config = dict(
    model='image denoising model',
    dataset='Sentinel-2 satellite tiles (TerraMesh)',
    train_examples=72500,
    image_size=32,
    crop_scale_min=1,
    horizontal_flip=True,
    rotation_deg=10,
    color_jitter=0.1,
    task='denoising',
    loss='charbonnier',
    noise_std=0.4,
    arch='unet',
    norm='groupnorm',
    hidden_act='relu',
    weight_standardization=False,
    widths=[48, 96, 192],
    blocks_per_level=3,
    block='basic',
    attention=True,
    upsampling='nearest_conv',
    init='torch_default',
    residual_init='none',
    optimizer='muon',
    muon_scale='original',
    learning_rate=0.027,
    momentum=0.95,
    nesterov=False,
    orthogonalizer='newton_schulz_5',
    adamw_lr_other_params=0.0024,
    max_grad_norm=1.0,
    cautious_weight_decay=True,
    max_steps=8900,
    batch_size=256,
    epochs=31.4,
    lr_schedule='cosine_restarts',
    final_lr_fraction=0.1,
    warmup_steps=260,
    weight_decay=0.03,
    adamw_weight_decay_other_params=0.05,
)
Rows from block 10 of a small image denoising model, named by matrix and row number. Rows with one number belong to one channel. Each number is 128 + 24 x the weight over its row's rms, rounded and kept within 0 to 255. All counts start at 0.
After each channel's rows are labels from the 100 images, of 14848, where the channel reaches its highest value: "colour at peak" is the nearest of a few named colours to the mean colour under the peak. Only what is clearly more common there than usual is listed. The data: Sentinel-2 satellite tiles (TerraMesh).
# convs0: first 3x3 conv (model.decb.0.0.convs.0.weight, 96x192x3x3, each kernel summed), inputs 0-191
# convs1: second 3x3 conv (model.decb.0.0.convs.1.weight, 96x96x3x3, transposed, each kernel summed), outputs 0-95

convs0.13 [134 136 121 128 148 114 138 115 111 139 153 115  65 117 113 136 124 116 117 128 121 117 132 131 106 106  97 115 127 136 116  97 118 124 164 145 131 179 131 128 125 133 105 127 102 129 152 135 116 133 136 116 120 137 124 126 155 128 133 127 126  57 117 137 114 136 139 107 129 117 139 120 121 148 142 112 137  94  53 144 132 134 112 149 127 104 115 150  97 112 128 115 131 162 134 133 124 121 171 111 107 107 136 134 125 176 125 140 154 126 124  88 136 157 111 130 140  70  94 116 122  97 144  92 143 133 167 110 109 123 139 136 164 123 138 118 122 165 131 185 110 176 154 132 168  81 131 103 105 168 154 122 141  99 106 120  81 109 137 111 255 187 110 138 126 129 132 131 143 174  99 129 103 128 126 136 120  92 127 147 131 135 135 138 124 132 101 113 131 129 143 125]
convs1.13 [114 146 125  85 107 158 160  94 197 122 109 106 135 102 144 113 112 127 151 175 153 122  94 112 113 131 149 122 114 155 115 177 123 104 134 107 118 121 122 140 133 139 154 131 110 125 167 120  95 100 151 139 121 117 156 120  82  78 112  79 137 142 148 153 100 111 120 122 119  77 116 103 119 155 129 120 119 105 110 126 119 116 161 147 102 121 128  89 106 124 118  68 143 121 121  81]
colour at peak: black; pink

convs0.50 [144 127 128 116 170 101 121 133  99 128 182 119 128 115 159 110 128 108 114 121 138 119 132 113 124 127 111  85 124 136 137 169 178 154 123 144 160 151 162 128 126 126 148 124 121 154 128 159 120 116 132 112 127 123 140 131 125 133 127 105 141 162 123 136 113 119 128 147 145 106 121 128 115  82 148 122 126 129  37 128 138 160 123 166 131 120 133 112 130 118 155 124 151 103 117  80 145 108 130 148  97 117 122  94  99 105 124 125  98 129 108 116 115 111 136 138  93 110 118 136 134 150 126 139 136 173 137 115 116 109 116 136 141 140 108 128 130 123 129  99 113 137  91  90 119 150 135 147 164 105 180 140 140 159 106  86 174 147 128  93 142 108 151 149 110  64 131  76 195 149 100 128 126 128 126 144 151 116 171 161 169 145 154 219 117 154 142 105 163 150  68 154]
convs1.50 [115 124  93  94 162 155  93 136 120  77 149 141  73  99 112  98  67 104 142 134 106 135  91 136 115 130 143 131 124 136 106 162 127 132  90 127 113 118 126  92 142  83 133 131 131 136 160 149 110 117 166 132 107 142 139 144  78 124 117 115 139 114 184 106 116 172 123  94 129 164 127 113 128 119 148 143 133 143 145  97 116 126 186 156 129 143 121 121  98 145 136 166 107 140 157 145]
colour at peak: white

convs0.36 [ 94 165 139 141 146 110 145 133 139 139 166  99 117 111 129 119 123 162 159 141 130 131 147 145 140 127 152 139 110 128 138 122 133 123 168 133 149 134 116 128 155 130 119 135 139 125 100 135 113 113 120 135 115 118 134  97 145 134 128 125 129 100 126 134 127 122 105 115 104 149 133 131 124 133 116 115 103 151 139 113 131 116 133 125 121 117 124 137 114 168 139 110 160 125 112 154  83 182  80 124 178 120 189 126 175 118 160 112  86 173 156 133 142 110  96 129 141 144 114 156 152 131 130 117 111 147 103 165 118  96 193 109 140 113 110 159  80 158  54 139 115  52  79 141  85 127 127  71 129 133 125 126 142  91 142 125  60 160 115 132 140  85 124 143 143 130 128 132 115 130 133 129 140 128 144 140  82 103 102 136 127 141 130  75 101  61 125 161 132 129  78 135]
convs1.36 [117 144 158 102 176  94 127 101  44 140 158 134 140 113 136  88 162 133 103 151 123 128 165 123 119  91 142 109 118 142 169 120 148 132 152 124 149 132 118 134 132 133 144 131 137 138 135 119 122  93 124 126 124  85 184 115 152 106  96 137 101 133 115 133  98  87 118 179 119 135 119  85  99 148 129  84 106 143 142 143 129 130  80 131 140 135 109  95 125 174 126 123 163 140 130 110]
colour at peak: black

convs0.72 [163 144 123 121 128 116 126 118 140 129 126 150 140 125 132 126 126 148 129 142 140 131 124 143 142 134 137 207 145 114 111 127 136 110 116 147 106 114 123 134 126 116 134 117 120 140 131  95 130 119 115 159 113 143 135 133 147 143 130 149 122 138 119 129 115 121 113 115  82 156  79 132 139 136 126 167 156 162  86 121 114 146 134 123 136 126 140 117 135 208 102 119 113  99 134  94 101 119 176 129 128 102  50 101 120 129 107 145  94 144 173 162 151 146 107 130 142 177  87 137 128 103 122 110 106  75 172 164 103 131 141 120 122 124 135 136  93 133 154 105 124 217 115 124 127 104 146 147 114 132  88 150 116  77 170 115 126 150 188 122 149 125  56  74 114 137 130 142 155 123 121 128 129 128 129 131 116  98 118 153 126  94 173 122 154 165 100 124 114 127 151 139]
convs1.72 [128 129 135 149 114 136  85 121  71 130 147 115 100 137  98 123 106 154 128  92 129 147 124 107 154 118 143 122 115 138 149 119 136 154 119 145 114 107  74 157  83 135 130 106 183 140 106 135 134 132 153 153 166 119 103 133  95 118 137 132 178 154 136 129 176 146 137 136 144 187 131  99 128 127 142  92 133 101 136  87 127 126 116  86 102 161 152  93 192 133 124 124 142 151 122 106]
colour at peak: grey

convs0.11 [133 122 140 127 132  93 127 126 137 129 156 139  98 122 116 113 130 131 118 107 135 123 121 137 139 111 120  91 154 131 121 132  98 134  91 124 107 155 134 125 129 118 114 105 110 118  88 120 119  99 103 118 112 104 123 126 156 118 124 114 140 142 127 131 125 107 112 123 106 110  82 129 106 133 148 109 112 126  97 130 120 117 100 105 123 140 119 135 102  53 142 134 140 118 118 132 127 112 142 107  92 140 159  95 115 104 121 109 116 155  86  56  92 148 138 118 118 111 119 145 140 129 130  92 128 115 132 116 111 201 115 103 161  92 107 109 139 159 179 113  93 147 106 170  92 146 118 177 151 168 143 103 132 145 209 127 131 165 136 116 117 114 191  66  89 133 124 112 168 141 122 128  95 128 114 131 146 160 153 145 150 142  94 166 101 184 101  84 141 167 152 108]
convs1.11 [ 68 130 163 158 168 122 165 170 112 121 114 114 117 145 106  97 128 121 156 136 169 120  87 101 170 118  98 140 113 123 102 115 151 130 106 102 148 111 138 156 135 116 139 104  94 114 154 136 173 101  95  88  92  74 140 116 105 133 134 124 153  94 168  90 166 120 112 130 104  69 123 154 120 120 114 116 131 151 120 151 139 135  97 138 126 129 109 128 122 129 119  99 131 106 120 139]
colour at peak: pink

convs0.71 [122 123 137 126 117 168 153 127 132 136 105 148 145 133 123 119 127 119 117 126 117 173 121 137 151 128 121 107 111 119 140 106 119 135   0 138  65  84 130 124 123 147 143 116 142 129 132 149 120  91 127 101 131 125 124 134 113 127 130 107 128  85 118 119 112 108 148  99 131 126 101 148 120 125 120 138 134 134 125 120 130 110  88 146 122 118 138 120 131  77 116 137 138 106 135 105 139 137  98 102  71 150 109 125  95 160 130 124 136 113 148 100 178 160 108 128 146  55 129 134 149 168 102 143 132 108 105 137 125 110 118 129  94 115 104 136 120 100 102 153 141 161 165  86 182 143 124 131  84 149 137 111 107 171  68 134 118  99 127 161 147 135 113 141 123 124 124 125 135  97 163 128 147 128 118 110 142 144 124 115 147 121 115 131 132 141 147 130 118 122  71 167]
convs1.71 [ 99  86 112  88  94 144 107 164 115 103 116 130  80 115 107 138 124 148 135 126  84 143 170 110 143 133 130 147 131 124  94 143 140  97 103 154 132 131 118 145 106 119 139 156 115 115 151 140 108 100 133 106 151 138 147 130  91 140 126 101  94 122 148 102 115 114  67  89 147 125 112 134 172 120 163 128 149 134 110 108  99 102 145  95 121 143  76  63  86 155 109 125 126 121 156 133]
colour at peak: pink

convs0.49 [144 133 145 121 134 113 107 153 151 143 141 154 120 122 141 121 128 140 148 109 163 138 122 132 126 113 127 130 126 119 100 173 119 124 106 200 132 118 112 123 131 133 130 119  48 136 142 107 156 118 132 134 120 111 137 130 154 119 121 138 135 134 107 127 157 136 153 140  81 140 146 147 133 176 169 171 111 126 158 140 121 122 113 120 134 111 123 143 113 125 133 135 151 134 133 171 136 152  99 138 131 158 128  93  87 149 121 112 119 102 120  74 113 150 139 121 120 144 166 155 138 173 127 160 128 116 107 140 114 104 113 128 149 106 152  80 111 115 204 160 160 140 111 106  42 170 198 132 125 124 130 126 139 131 130 179 140  88 119 166 135 118 115 132 122 152 155  98 168 119 134 128 111 128 117  89 141  99 178 124 143 120 171 161 129 165 139 166 148 166 142 115]
convs1.49 [149 156 135 160 114 130 115 179 152 101 107 115 116 140 102 131  96 113 149 158 122 130 100 109  92 166 136 127  83 113 116 120 118  91 150  96 146 155 113 125 130 115 165 135 137 162 129 125 124 190 107 173 129  83 133 117  97 135 144 111 133 110 117 137 120 157 109 116 111  97 140  76 126 116 118 171 123 148 145 125 125  79 136 114 117 152 119  67 139 150 191 124 131 129 127 144]
colour at peak: white; pink

convs0.45 [ 93 120 126 117 114 148 143 136 122 101 109  93 113 120 154 130 137 134 129 130 113 118 105  98 108 121 144 144 104 126 119 129 145 130 146 117 119 154 134 132 133 117 137 120  90 109 121 140 106 112  96  88 119 131 101 118 128 128 132 109 143 139 138 115 125 128 117 131 116 135 114 113 121 140 131 120 123 101 139 126 131 125 149 155 127 126 114 144 111 132 156 119 144 138 135 149 162 166 121 123 157 129 158 126 214  77 174 116 149  95 123 105 124  92 112 134 146 135 102 110 114  90  54 185 155 100 107 150 179 114 131 125 124 104 112 222 164 125 114 117 140 174 116 142 113 146 109 168 150 145 166 126 123 151 127 115 152 149 135  51 119 109  99 127 120 168 147  95 162 157 173 129 109 128 113 180 119 174 170 131 176 179 121  93 111 143 114 116 122 139 130 111]
convs1.45 [118 127 154 132 165 110 158  93  76 156 198 119 114 128 131 135 156 125 134 153 129 134 181 101 116  58 143 120 134 136 143 124 151 151 147 135 124 148 159 136 118 118 130 136 136  94 137 138 137  91 174 111 126 103 143 127 127 107 135 146 111  96 154  96 130 109 121 148 178 106 114 171 130 125 117 105 138 150 101 120 103 168 113 122 153 131 103 144 116 126  85 100 139 142 172  90]
colour at peak: grey

convs0.74 [125 131 131 145 128 154 121  87 156 106 134 140 119 137 105 120 123 150 148 161 141 119 130 123 113 150 135 116 161 152 120 151 128 153 142 102 143 138 121 116 129 114 159 131 158 118 139 121  84  93 143 124 139 128 131 140 130 111 124 133 136 117 123 129 100 115 165 144 168 138 121 160 152 132 112 120 155  99 106 125 136 137 114  96 148 170 129 147 106 113 137 165 143 143 162 128 113 146 107 138 179 131 103 144 147 135  93  83 120 137 107  70 146 100 145 125 120 128 122 130 127  76 158  77 102 129 161 117 215  96 160 111 105 150 168  83 104 153 162 121 168 117 151 140 174 109 103  77 101 165  83 101 106 122 120 133 129 176 125 161 164 117 146 117 137 159 139 113 142 151 151 126  49 129 140  94 133 159 160 152 123  98 142  92 143 148 152 117 126 144 166 122]
convs1.74 [129 139 117 161 124 144 163 156 126 140  68 191 113 181 109 144 125 149  78 133 156 131  92  98 131 137 156 124 144 137 106 163 163 149  88 112 135 145 152 152 115 148 110 119 104 145  93 161 121 105 151  98 130 153 143 103  95 149 143 133 105 156 138 132 120 103 122 131  98 127 162 119 105 149 134 133 121  98 161 140 110 150 136 113 145 125 113 107 134 153 116  87 145 172 178 136]
colour at peak: pink

convs0.51 [120 121 130 110 144 102 138 144 122 110 122 139 143 121 139 150 130 129 131 120 129 119 119 149 118 122 143  97 134 105 113 150 141 112 112 118 161 149 111 127 133 139 128 123 128 142 148 115 147 102 130 134 120 129 137 116 146 133 126 117 123 132 104 130 130 114 125 108 108 123 127 134 127 144 107 147 134 138 136 129 124 145 127 113 143 131 119 132 146 161 137 125 130 120 138 126  98 101 144 132 126 108 148 136  62 140 134 145 113 236 156 119 144 119  99 120 147 121 153 120 136 140 121 121 148 125  80 100 117 133 161   0 152  99 155 116 110 133 106 132 101 117  72 174 115 139 174 111 116 103 152 131 154  97 151 124 128 104  88 151 118 101 141 107 102 141 126 151 103 133 175 129 139 129 114 123 174 205 137 142 133  33 142 111 120  93 125 118  83 116  95 145]
convs1.51 [147 169 146 154 116 104  70 175 101 131 104 164 107 166 151 139 118 161  91 144 156 145  96 135 142 144 116 112 104 164 120 149 110 110 102  88 133 121 167 128 134 151 135 131 147 111 148 120 146 116 134 112 157  58 131 117 152 160  92 119 140 114 146  96 147 155 117 141  75  80 126  94 135 125 136 152 138 141 137  94 149 138  97 109 125 153 132 145 144 135 155 140 135 113  99 115]
colour at peak: white; pink

convs0.65 [134 145 148 131 158 123 146  95 144 130 148 144 129 110 121 140 123 162 143 124 115 101 151 151 121 162 144 170 146 133 158 106 112 162 109 134 156 179 146 129 138 133 128 156 151 138 109 140 101 117 147 137 139 143 136 147 110 141 131 108 141 116 119 124 107 147 125 116 101 156 118 148 164  88 141 107 177 131 179 123 123 149 138 147 146 125 121 126 123 151 125 176 123 105 145  85  94 143 128 104  90  82 145 158  81 130  98 133 119  90 137 150 122 109 139 131 154 126 146 116 127 178 110 174 124  30 127 157 100 131 142 137 139 124 124 161 111 144  51 125 126 112 127 128 161 136 139 188 112 143 161 111 143 123 134 110  91 136 136 127 122 133 137 100 146 141 143 119 101 154 114 128  99 129 133 149 134 107  93 124 130 145 101 145 116 105 101 148 237 114 136 138]
convs1.65 [113  99 123 131 131 102  95  83 148  92 117 132 176 127 145 113  80 106 154 156 103 133  75 153  91 110 195 139 133 152 128 120 151 135 151  92 141 141  87 112  86 106 103 108 106 140 135 119 140 126  84 144  98  93 157 118 117 108 137 121 107 117 144 139 101 114 128 110 141 161 122 126 123 169 138 111  92 133 105 147 109 131 103 163 123 117  99 121 100 139 170 152  96 128 114 114]
colour at peak: pink; white

convs0.14 [139 121 118 104 135 154  85 105 124 113 128 136 124 105  96 138 131 124 104 123 112 117 125 133 108 105  81 138 125 115 103 141 102 106 127 113 126 126  84 121 112 138 129 120 127 128 159 151 112 121 130 130 122 101 114 134 134 112 120 117 135 146  56 100 143 127 126 142 118 115 113 110 157 166  96 117 132 125 125 130 128 160 116 101 140 136 131 160 120 135 133 125 138 123 140 160 122 162  94 157 159  83  85  94  66 124 141 114 139 124 147  98 109 114 134 125 138 119 151 138 123  62  51 176 164  91  60 122 129 122 100 164  85 112 124 123 119  99  96 131 122 144 138 147 142 179 152 129 135  89  96 108 129 136 141 182 179 122 116 124 110  77 124 103 148 156 138 135 127 128 134 128  98 127 115 188 151 166 182 153 167 133 169 163 126 124 115 133 132 118 149  98]
convs1.14 [149 180 176 159 102 105 164 153 165 117  77 153 135 173 144 129  98 122 144 114 141 168 107 107 106 164  97 117 123 139 110 149 138  98 158 114 164  89 165 142 145 156 128 174 135 117 119 135 156 141 151  84 113 124 156 134 112 150 122  93 145 118 141 143 116 154 119 101 138  94 149 133 152 110 112 117 122 144 146 114 117 157 185 124 107  91 110 122 120 117 157 102 118 127 140 140]
colour at peak: grey

convs0.64 [140 132 130 113 147 106 110 120 106 123 168 156 144 115 177 126 132 144 147 119 171 114 122 110 130 134 137  90 141 123 135 128 141 126 166 119 139 174 131 132 136 116 143 140 113 140 133 155 152 136 149 130 129 131 140 116 164 117 128 152 139 101 125 141 134 125 100 126 131 132 100 126 117 127 111 120 151 137 141 123 118 132  99 146 109 118 115 129 130 160 109 127 148 111 140 143 117 100 148  98 172 151 160 122 110 152 150 131 114  95 146 143 118 133  80 111 134 149 176 164 126 167 148 147 116 112 102 130 116 158 133 158 115 172 126  76 139 116 118  93 137 129  56 118 167 154 226 136  87 123 133 141 114  79 128 149 139 178 110 110 130 152 107 109 132 156 138  28 184 144 163 128  80 128 118  85  83 109 136 116 115 133 128 109 116 133 123  97  96 150 153 112]
convs1.64 [ 85 143 159 110 203 137 115 169 166 110  96 160 121  99 108 104 100 118 141 130 131 147 130 119 111 156 114 120 147 148 118 129 143 138 152 150 115 130  83 100  92 120 170 110 162 143 148 142  93 121 143 146 139 150 123 140  97 143 167  85 131 107 113 152 115 106 109 120 141 133 127 174 176 162 137 175 108 131 131 115 136 135 108 138 126 127 161  84 133 123 166 133 132 146 128 170]
colour at peak: white; pink

convs0.87 [144 118 137 128 139 111 163 142 145 120 162 112 107 125 139 117 124 128 137 130 149 132 137 123 152 124 116 119 153 139 121 115 115 140 129 131 116 152 136 118 139 125 119 125 102 132 112 137 135 138 122 101 120 124  93 114 104 119 120 119 126 120 132 125 141 136 124 154 156 115 151  81 128 139 100 102 114 120  84 112 142 112 120 108 114 149 150 131 128 142 127 121  95  91 116 124 174 114 136 177 136 116  97 115 169 128 186 128 116 167 144 129 125 112 113 127 139 128 181 102 145  98  99 121  95  93 116 116 119 139  94 169 150 105 155 130 143  89 117  76 121 183 147  89 130 111 196 172 169 152  78 142 135 142 101 195 150 136 153 175 125 146 120 141 141 108  35 142 121  81 108 128  88 128 145 114 100 143 161 132 100 128 121  67 148 176 135 120 143 146  97  89]
convs1.87 [ 95 154 177 111 169 109  74 150 163 113 108 142 153 143 103 127 108 145 145 107 148 157 122 102 109 182 122 128 100 139 142 140 129 134 156 127 119 153  57 117  97 147 171  91 126 101 137 125 137 118 140 140 135 128  73 138  88 112 120 119 117 122 155 158 131 131 116 121 121 114 141 157  75 164 110 137 128  84 143 149 144 133 118 140 129 133 150  84 153 132 111  97 132 111 155 121]
colour at peak: grey

convs0.47 [130 119 137 125 136 102 131 103 142 121 116  90 149 145 144 162 127 139 134 143 128 148 142 105 136 136 150 162 134 130 120  77 163 137 120 116 106 197 133 131 140 127 123 160 136 157 148 120 147 114 136 129 123 157 111 131 141 134 130 111 131 127 120 123 106 146 122 116 101 134 182 130 131 147 137 115 133 144 148 138 131  79 123 143 157 107 142 132 139 166 122 147 115 127 135 158 120  96 148  90 158 111 219  82 190 122 173 138  98  96 116 162 126 125  96 132 100 121  99 143 122 135 147 112 124 118 116 140 141 130 113 102 182 116 124  70 139 112 142 136 133 142 137 146 117 115 141 136  90 171 150 125 113 154 163 100 121  93 113 118 140 150 104 154 109 132 145 108 182 148 141 129 152 128 131 146 170 149 140 137 234  96 140  98 114 158 102 133 134 144 182 158]
convs1.47 [114 121 138 149 195 138 194 121 114 138 156 129 116 147 138 115 190 129 109 150 172 123 167  97 128  89 157 122 119 143 149 143 122 152 162 149 134 123 133 118 113 129 159 144 138 137 146 136 114  41 131 113 139  82 150 138 150 115 125 169 116 140 148 155 124 135 128 157 116  96 146 175 152 140 132  76 120 131 139 116 112 145 124 114 144 132 104 140 112 146 104 116 114 112 143 134]
colour at peak: black

convs0.83 [134 124 174 117 135 104 124 150 116 130 139 115 123 116 132 135 114 117 141 123 129 144 129 133 112 131 123 121 132 129 120 141  99 149 145 132  93 109 140 124 136 125 118 150 114  96 118 105 135 124 130 115  93 137 113 128 117 113 125 148 145 128 148 119 153 142 149 157 149 140 135 113 137 112 140 125 122 115 126 114 133 123  95 126 148 141 123 132 131 137 137 125 154 142  91 162 128 122 144  97 204 103 110 118 187 191 134 122 149 131 106 115 115 137 155 137 137 106 168 114 119  71 129  96  94 124 146  99 150 146  98 129  82 108 161 149 139  91 141  65 143 180 157 187 174 122  97 140 194  94 137  90 113 126 128 174 105 116 104 155 172 198 101 111 149  97 129  89 162 115 136 128 118 128 132 188 143  88 180 120 137 100  95  89 157 108 131 123 159 154 126 130]
convs1.83 [140 159 162 167 143 146 142 143 204 145 131 133 142 131  79 130 123 155 166 143 104 134 157 124 151 119 137 145 119 118 114 141 178 124 158 173 142 162 140 132 132 132 134 126 128 155 181 152 128 113 162 142 158 169 110 107 109 131 108 122 154 142 138 155 111 139 132  95 131 131 166 128 157 142 149 142 152  91 113 149 116 186 141 123 156 141  96 146 127 133  87 145 121 138 178 126]
colour at peak: pink

convs0.69 [125 146 133 138 144 125 138 124 148 126 123 127 161 123 121 139 131 152 146 142 126  85 136 147 144 127 148 104 110 143 134 155  88 113 136 176 119 119 136 126 140 133 146 133 172 156 151 133 130  97 137 124 126 141 135 123  77 126 124 126 138 119 142 119 105 116 107 135  99 153  92 125 134  96 167 133 131 113  66 115 127 117  78  71 115 136 130 117 119  58 128 117 124 107 119 118 148 108 124 126 141 143  90 119  96 158 100  91 149 130 127 168 168 117 118 128 117 140 143 166 104 144 112 110  72 125 152 156  81 130 168 121 151 124 108 140 127 173 169 138 163 143 121 102  33 153 126  87 180 118 130  76 145 128 128  94 107 126  96 132 164 106 135 152  74 116 105 116  98 108  78 128 156 127 112 140 136 140 124  88  99 135 122 133 120 169 146 157 122 136 112 123]
convs1.69 [137 150 128  94 174 136 105  82  87 156 155 115 134 102 133 112 145 117 134 137 113 115 134 142 130 128 134 110 136 163 112 120 144 142 127 102 123 114 175 117 123 167 124 102 133 117 131 140 147 148 171 134 174 141 115 121 152 115 124 109 152 119 150 163 126  69  86  77 115 135 115 177 126 194 140 154 158 142 148 146 123 138  90 150 103 121 154 121 101 121 114 181 116 110 125 158]
colour at peak: grey

convs0.35 [155 124 112 137 135 138 111 110 138 120  85 158 167 121 118 138 128 136 145 122 115 123 123 113  99 122 138  89 106 131  99 134 165 117 161  96 127  97 119 129 147 117 126 123 168 132 111 150 164 139 136 123 143 151 139 120  68 131 129 148 124 111 134 148 129 126 134 169 136 124  97 130 123 120 101 138 143 137 139 145 113 118 115 157 139 115 135 146 159 198 106 139 121 147 140 103 129  96 120 144 100 150 159 152 129 142 103 140  89 120 209  87 131 146 170 127 109 176 107 150 134 169 116  95 142 123 133 150 132 107 135 104 142 100 148 129 111 107 136  85 124 125 105 124 110 128  88  93 210 130 122 112  88 198 111 131 146  73  92 108 110 120 156 172 165 118 105 124 112 115 126 128 138 128 163 120 124 134 123  86  96 105 125 149 110 129 128 197 127  94 126 169]
convs1.35 [126 144 156 168  92 102 175 100 134  96 122 126 163 125 151 132 136 133 114 132 119 175 130  94  82 119 109 100 131 173 116 117 136 164 112 128 161 123 144 117 129 106 129 113 127  96 154 160 109 121 159 149  84 172 101 140 140 117 153  98 107 141 155 127  83 138 136 147  69  91 139 122 145 109 117 182 149 138 124 104  76 130 111 102 122 142 156 145 147 130 130 137 138 149 114 105]
colour at peak: grey

convs0.48 [107 114 106 109 161 109 120  98 133 115 129 115 118 138 124 166 122 167 140 130 158 149 129 163 126 140 147 104 134 126 110 157 163 145 146 202 140 116 140 126 119 122 126 125  99 108 130  98 135 132 159 145 133 126 148 126 132 123 120 117 129 106 125 137 137 154 133 161 125 140  99 155 150 172 133 172 148 127 150 140 122 119 112 156 155 133 127 121 169 155 143 135 113 141 166 161  76 113 140 120 114 154 147 152 103 131 101 156 170 150 110 101 132 124 124 128 121 138 173 124 100 209 127 156 161 134 185 139  91 138  93 168 144 118 128 178 116 113  92 128 131 145 133 121  63  87 148 106 125 149 163 113 119 113 157 187 134 113 104 117 180 137 111 168 146 120 124 108 154 136 165 128 148 129 133 136  65  94 125 132 108 109 109 113 129  80 147  98 111 126  91 157]
convs1.48 [137 138 135 138  67 132  78 128 159 127 180 112 120 122  93 123 105 138 129 166 129 150 122 139 127 185 152 145  75 158 116 128 116 112 127 135 117 165 112 104 114  93 127 127 116 105 109 121 132 147 148 178 129  79 103 149 102 101 109  94 106 132 143 130 144 165 129 107 115 110 155  63 145 157 124 153 158 139 120 145 127 109 132 118 165 133 136 125 116 132 178 137 149 131 146  95]
colour at peak: white

convs0.67 [164 123 148 135 168 113 151 148 121 122 160 131 134 116 134 115 126 142 138 134 144 107 128 128 142 148 128 125 127 127 121 165 161 127 110 125 120 138 138 130 127 135 125 133 143 112 110 143 135 130 142 137 133 163 136 133 135 131 126 124 147 114 136 116 141 133 146 124 122 146  97 135 124 125 144 116 147  94 122 128 136 169 106 113 129 162 117  94 123 184 131 113 120 118 130 147  89 112 163 120 151 126 111  87  78 147 176 127 133 148 133  84 131  93  98 143 111 129 113 120 133 151 113 106 131 154 133 124 137 105 121  55 152 153  60  79 132 140 117  85 100  86  50  82 153 115 152  57 106 152 243 103 129 126 133 118 121 102 120 139 142 145 133 135 141 138 121 139  96 143 132 127 117 129 133 133 159 128 151 151 127 109 179 168 135  56 141  99 145 128 113 146]
convs1.67 [189 160 163 126 101 113 100 110 121 137  89 145  83 117 130 114 122 103  76 115 111 124  71 138 127 150 143 127 134 140 147 156 147  96 143 114 162 127 120 126 156 117 157 120 156 170 144 133  98 120 118  79 132 120 151  92 123 128 100  99 160 103 149 115 118 125 157 107  97  97 134  77 105 150 129 125 133 140 145 126 147 111  92 180 124 123 120 113 173 145 145 124 146 158 127 104]
colour at peak: white; pink

convs0.56 [100 104 121 101  92  95 111 126 121 111 120 123 127 125 109 112 127 123 120 125 146 107 126 134 126 170 107  98 136 121 152 109 135 131 122 119 140 194 128 120 108 134 125 138  97 129 125 139 128 132 122 133 135 126 107 148 137 122 124 129 182 102 115 110 148 150 117 116 114 109 154 127 146  96 100 127 130 112 101 110 138 165 120 129 127 146 108 141 124 143  92 147 145 134 128 123 118 121 144 133 110 123 168 137 102 148 147 110  87 111 123 143 137 135  99 137  80 149 133  85 113 133  76 163 154  36  87 116 127 101 125 128 168 139 171 134 177 136 154 109  99 129  99 118 136 128 122 185 112 194  99 119 145 161 120 136 129 101 135 186 102 114 152 115 128 128 107 172 170 123 131 128 144 128 142 113  97 124 129 111  95  50 108 139 139 145 141 157 214 105 162 144]
convs1.56 [117 148 184 135 174  83  84 145 119 106 146 146 132 150  89 123 109 152  93 100 126 138 149  93 175 156 133 158 134 155 146 140 146 146 107 148 126 118 126 179  84 136 138 142 142 122 109  94  95  98 155 122 158  98  97 152 103 115 146  97 127 105 132 131 186 122 120 159 119 131 126 141 147 146 144 131 133 138 137 105 129 142  95 106 144 133 150 102 179 157 122 120 123 133 104  87]
colour at peak: grey

convs0.92 [ 79 133 140 108 117 146 116 141 133 143 119 122 114 134 143 129 135 133 117 146 136 142 130 139 163 143 112 157 144 108 110 147 118 130 101 151 183 116 134 123 127 140 125 133 103 138 148 133 107 116 114 116 113  96 124 123 136 126 132 103 110 151 154 130 128 132 116 162  94 145 109 115 129 141 134 137 124 127 120 118 126 135 133 174 135 129 117 124 124  86 172 139 144 104 131 125 147 143 135 118 170 149 101 140 160  97 121 151 138 135 140  81 143 130 140 127 162 160 186 103 126 111 128 118 147  99 171 174 189 177 122 114 159 185 152 121 141 142  52 110 163 186 142 150  60 152 134  88 146 187  90 115 149 148 115 117 132 162 158 154 122 140 155  85 114 102 117  89 125 108 110 128 124 128 124 144  98 139  54 153  91 119 148 135 112 103 159 144 172 142 122 108]
convs1.92 [140 150 161 155 162 126  64 152  97 129 158 181 131 140 132 149 105 117 131 149 119 146  98 140 146 156 144 116  99 156 124  89 143 124 125 111 111 151 117 138 116 143 123 113 137 123 152 118 141 239 144 136 159  85  90 104 118 145 137  93 132 111 144 139 124 100 169 126 119 168 126  87 127 102 134 128 111 107 133 151 126 125 112 103 130 132 122 104 127 137 137 105 145 125 158 113]
colour at peak: pink; white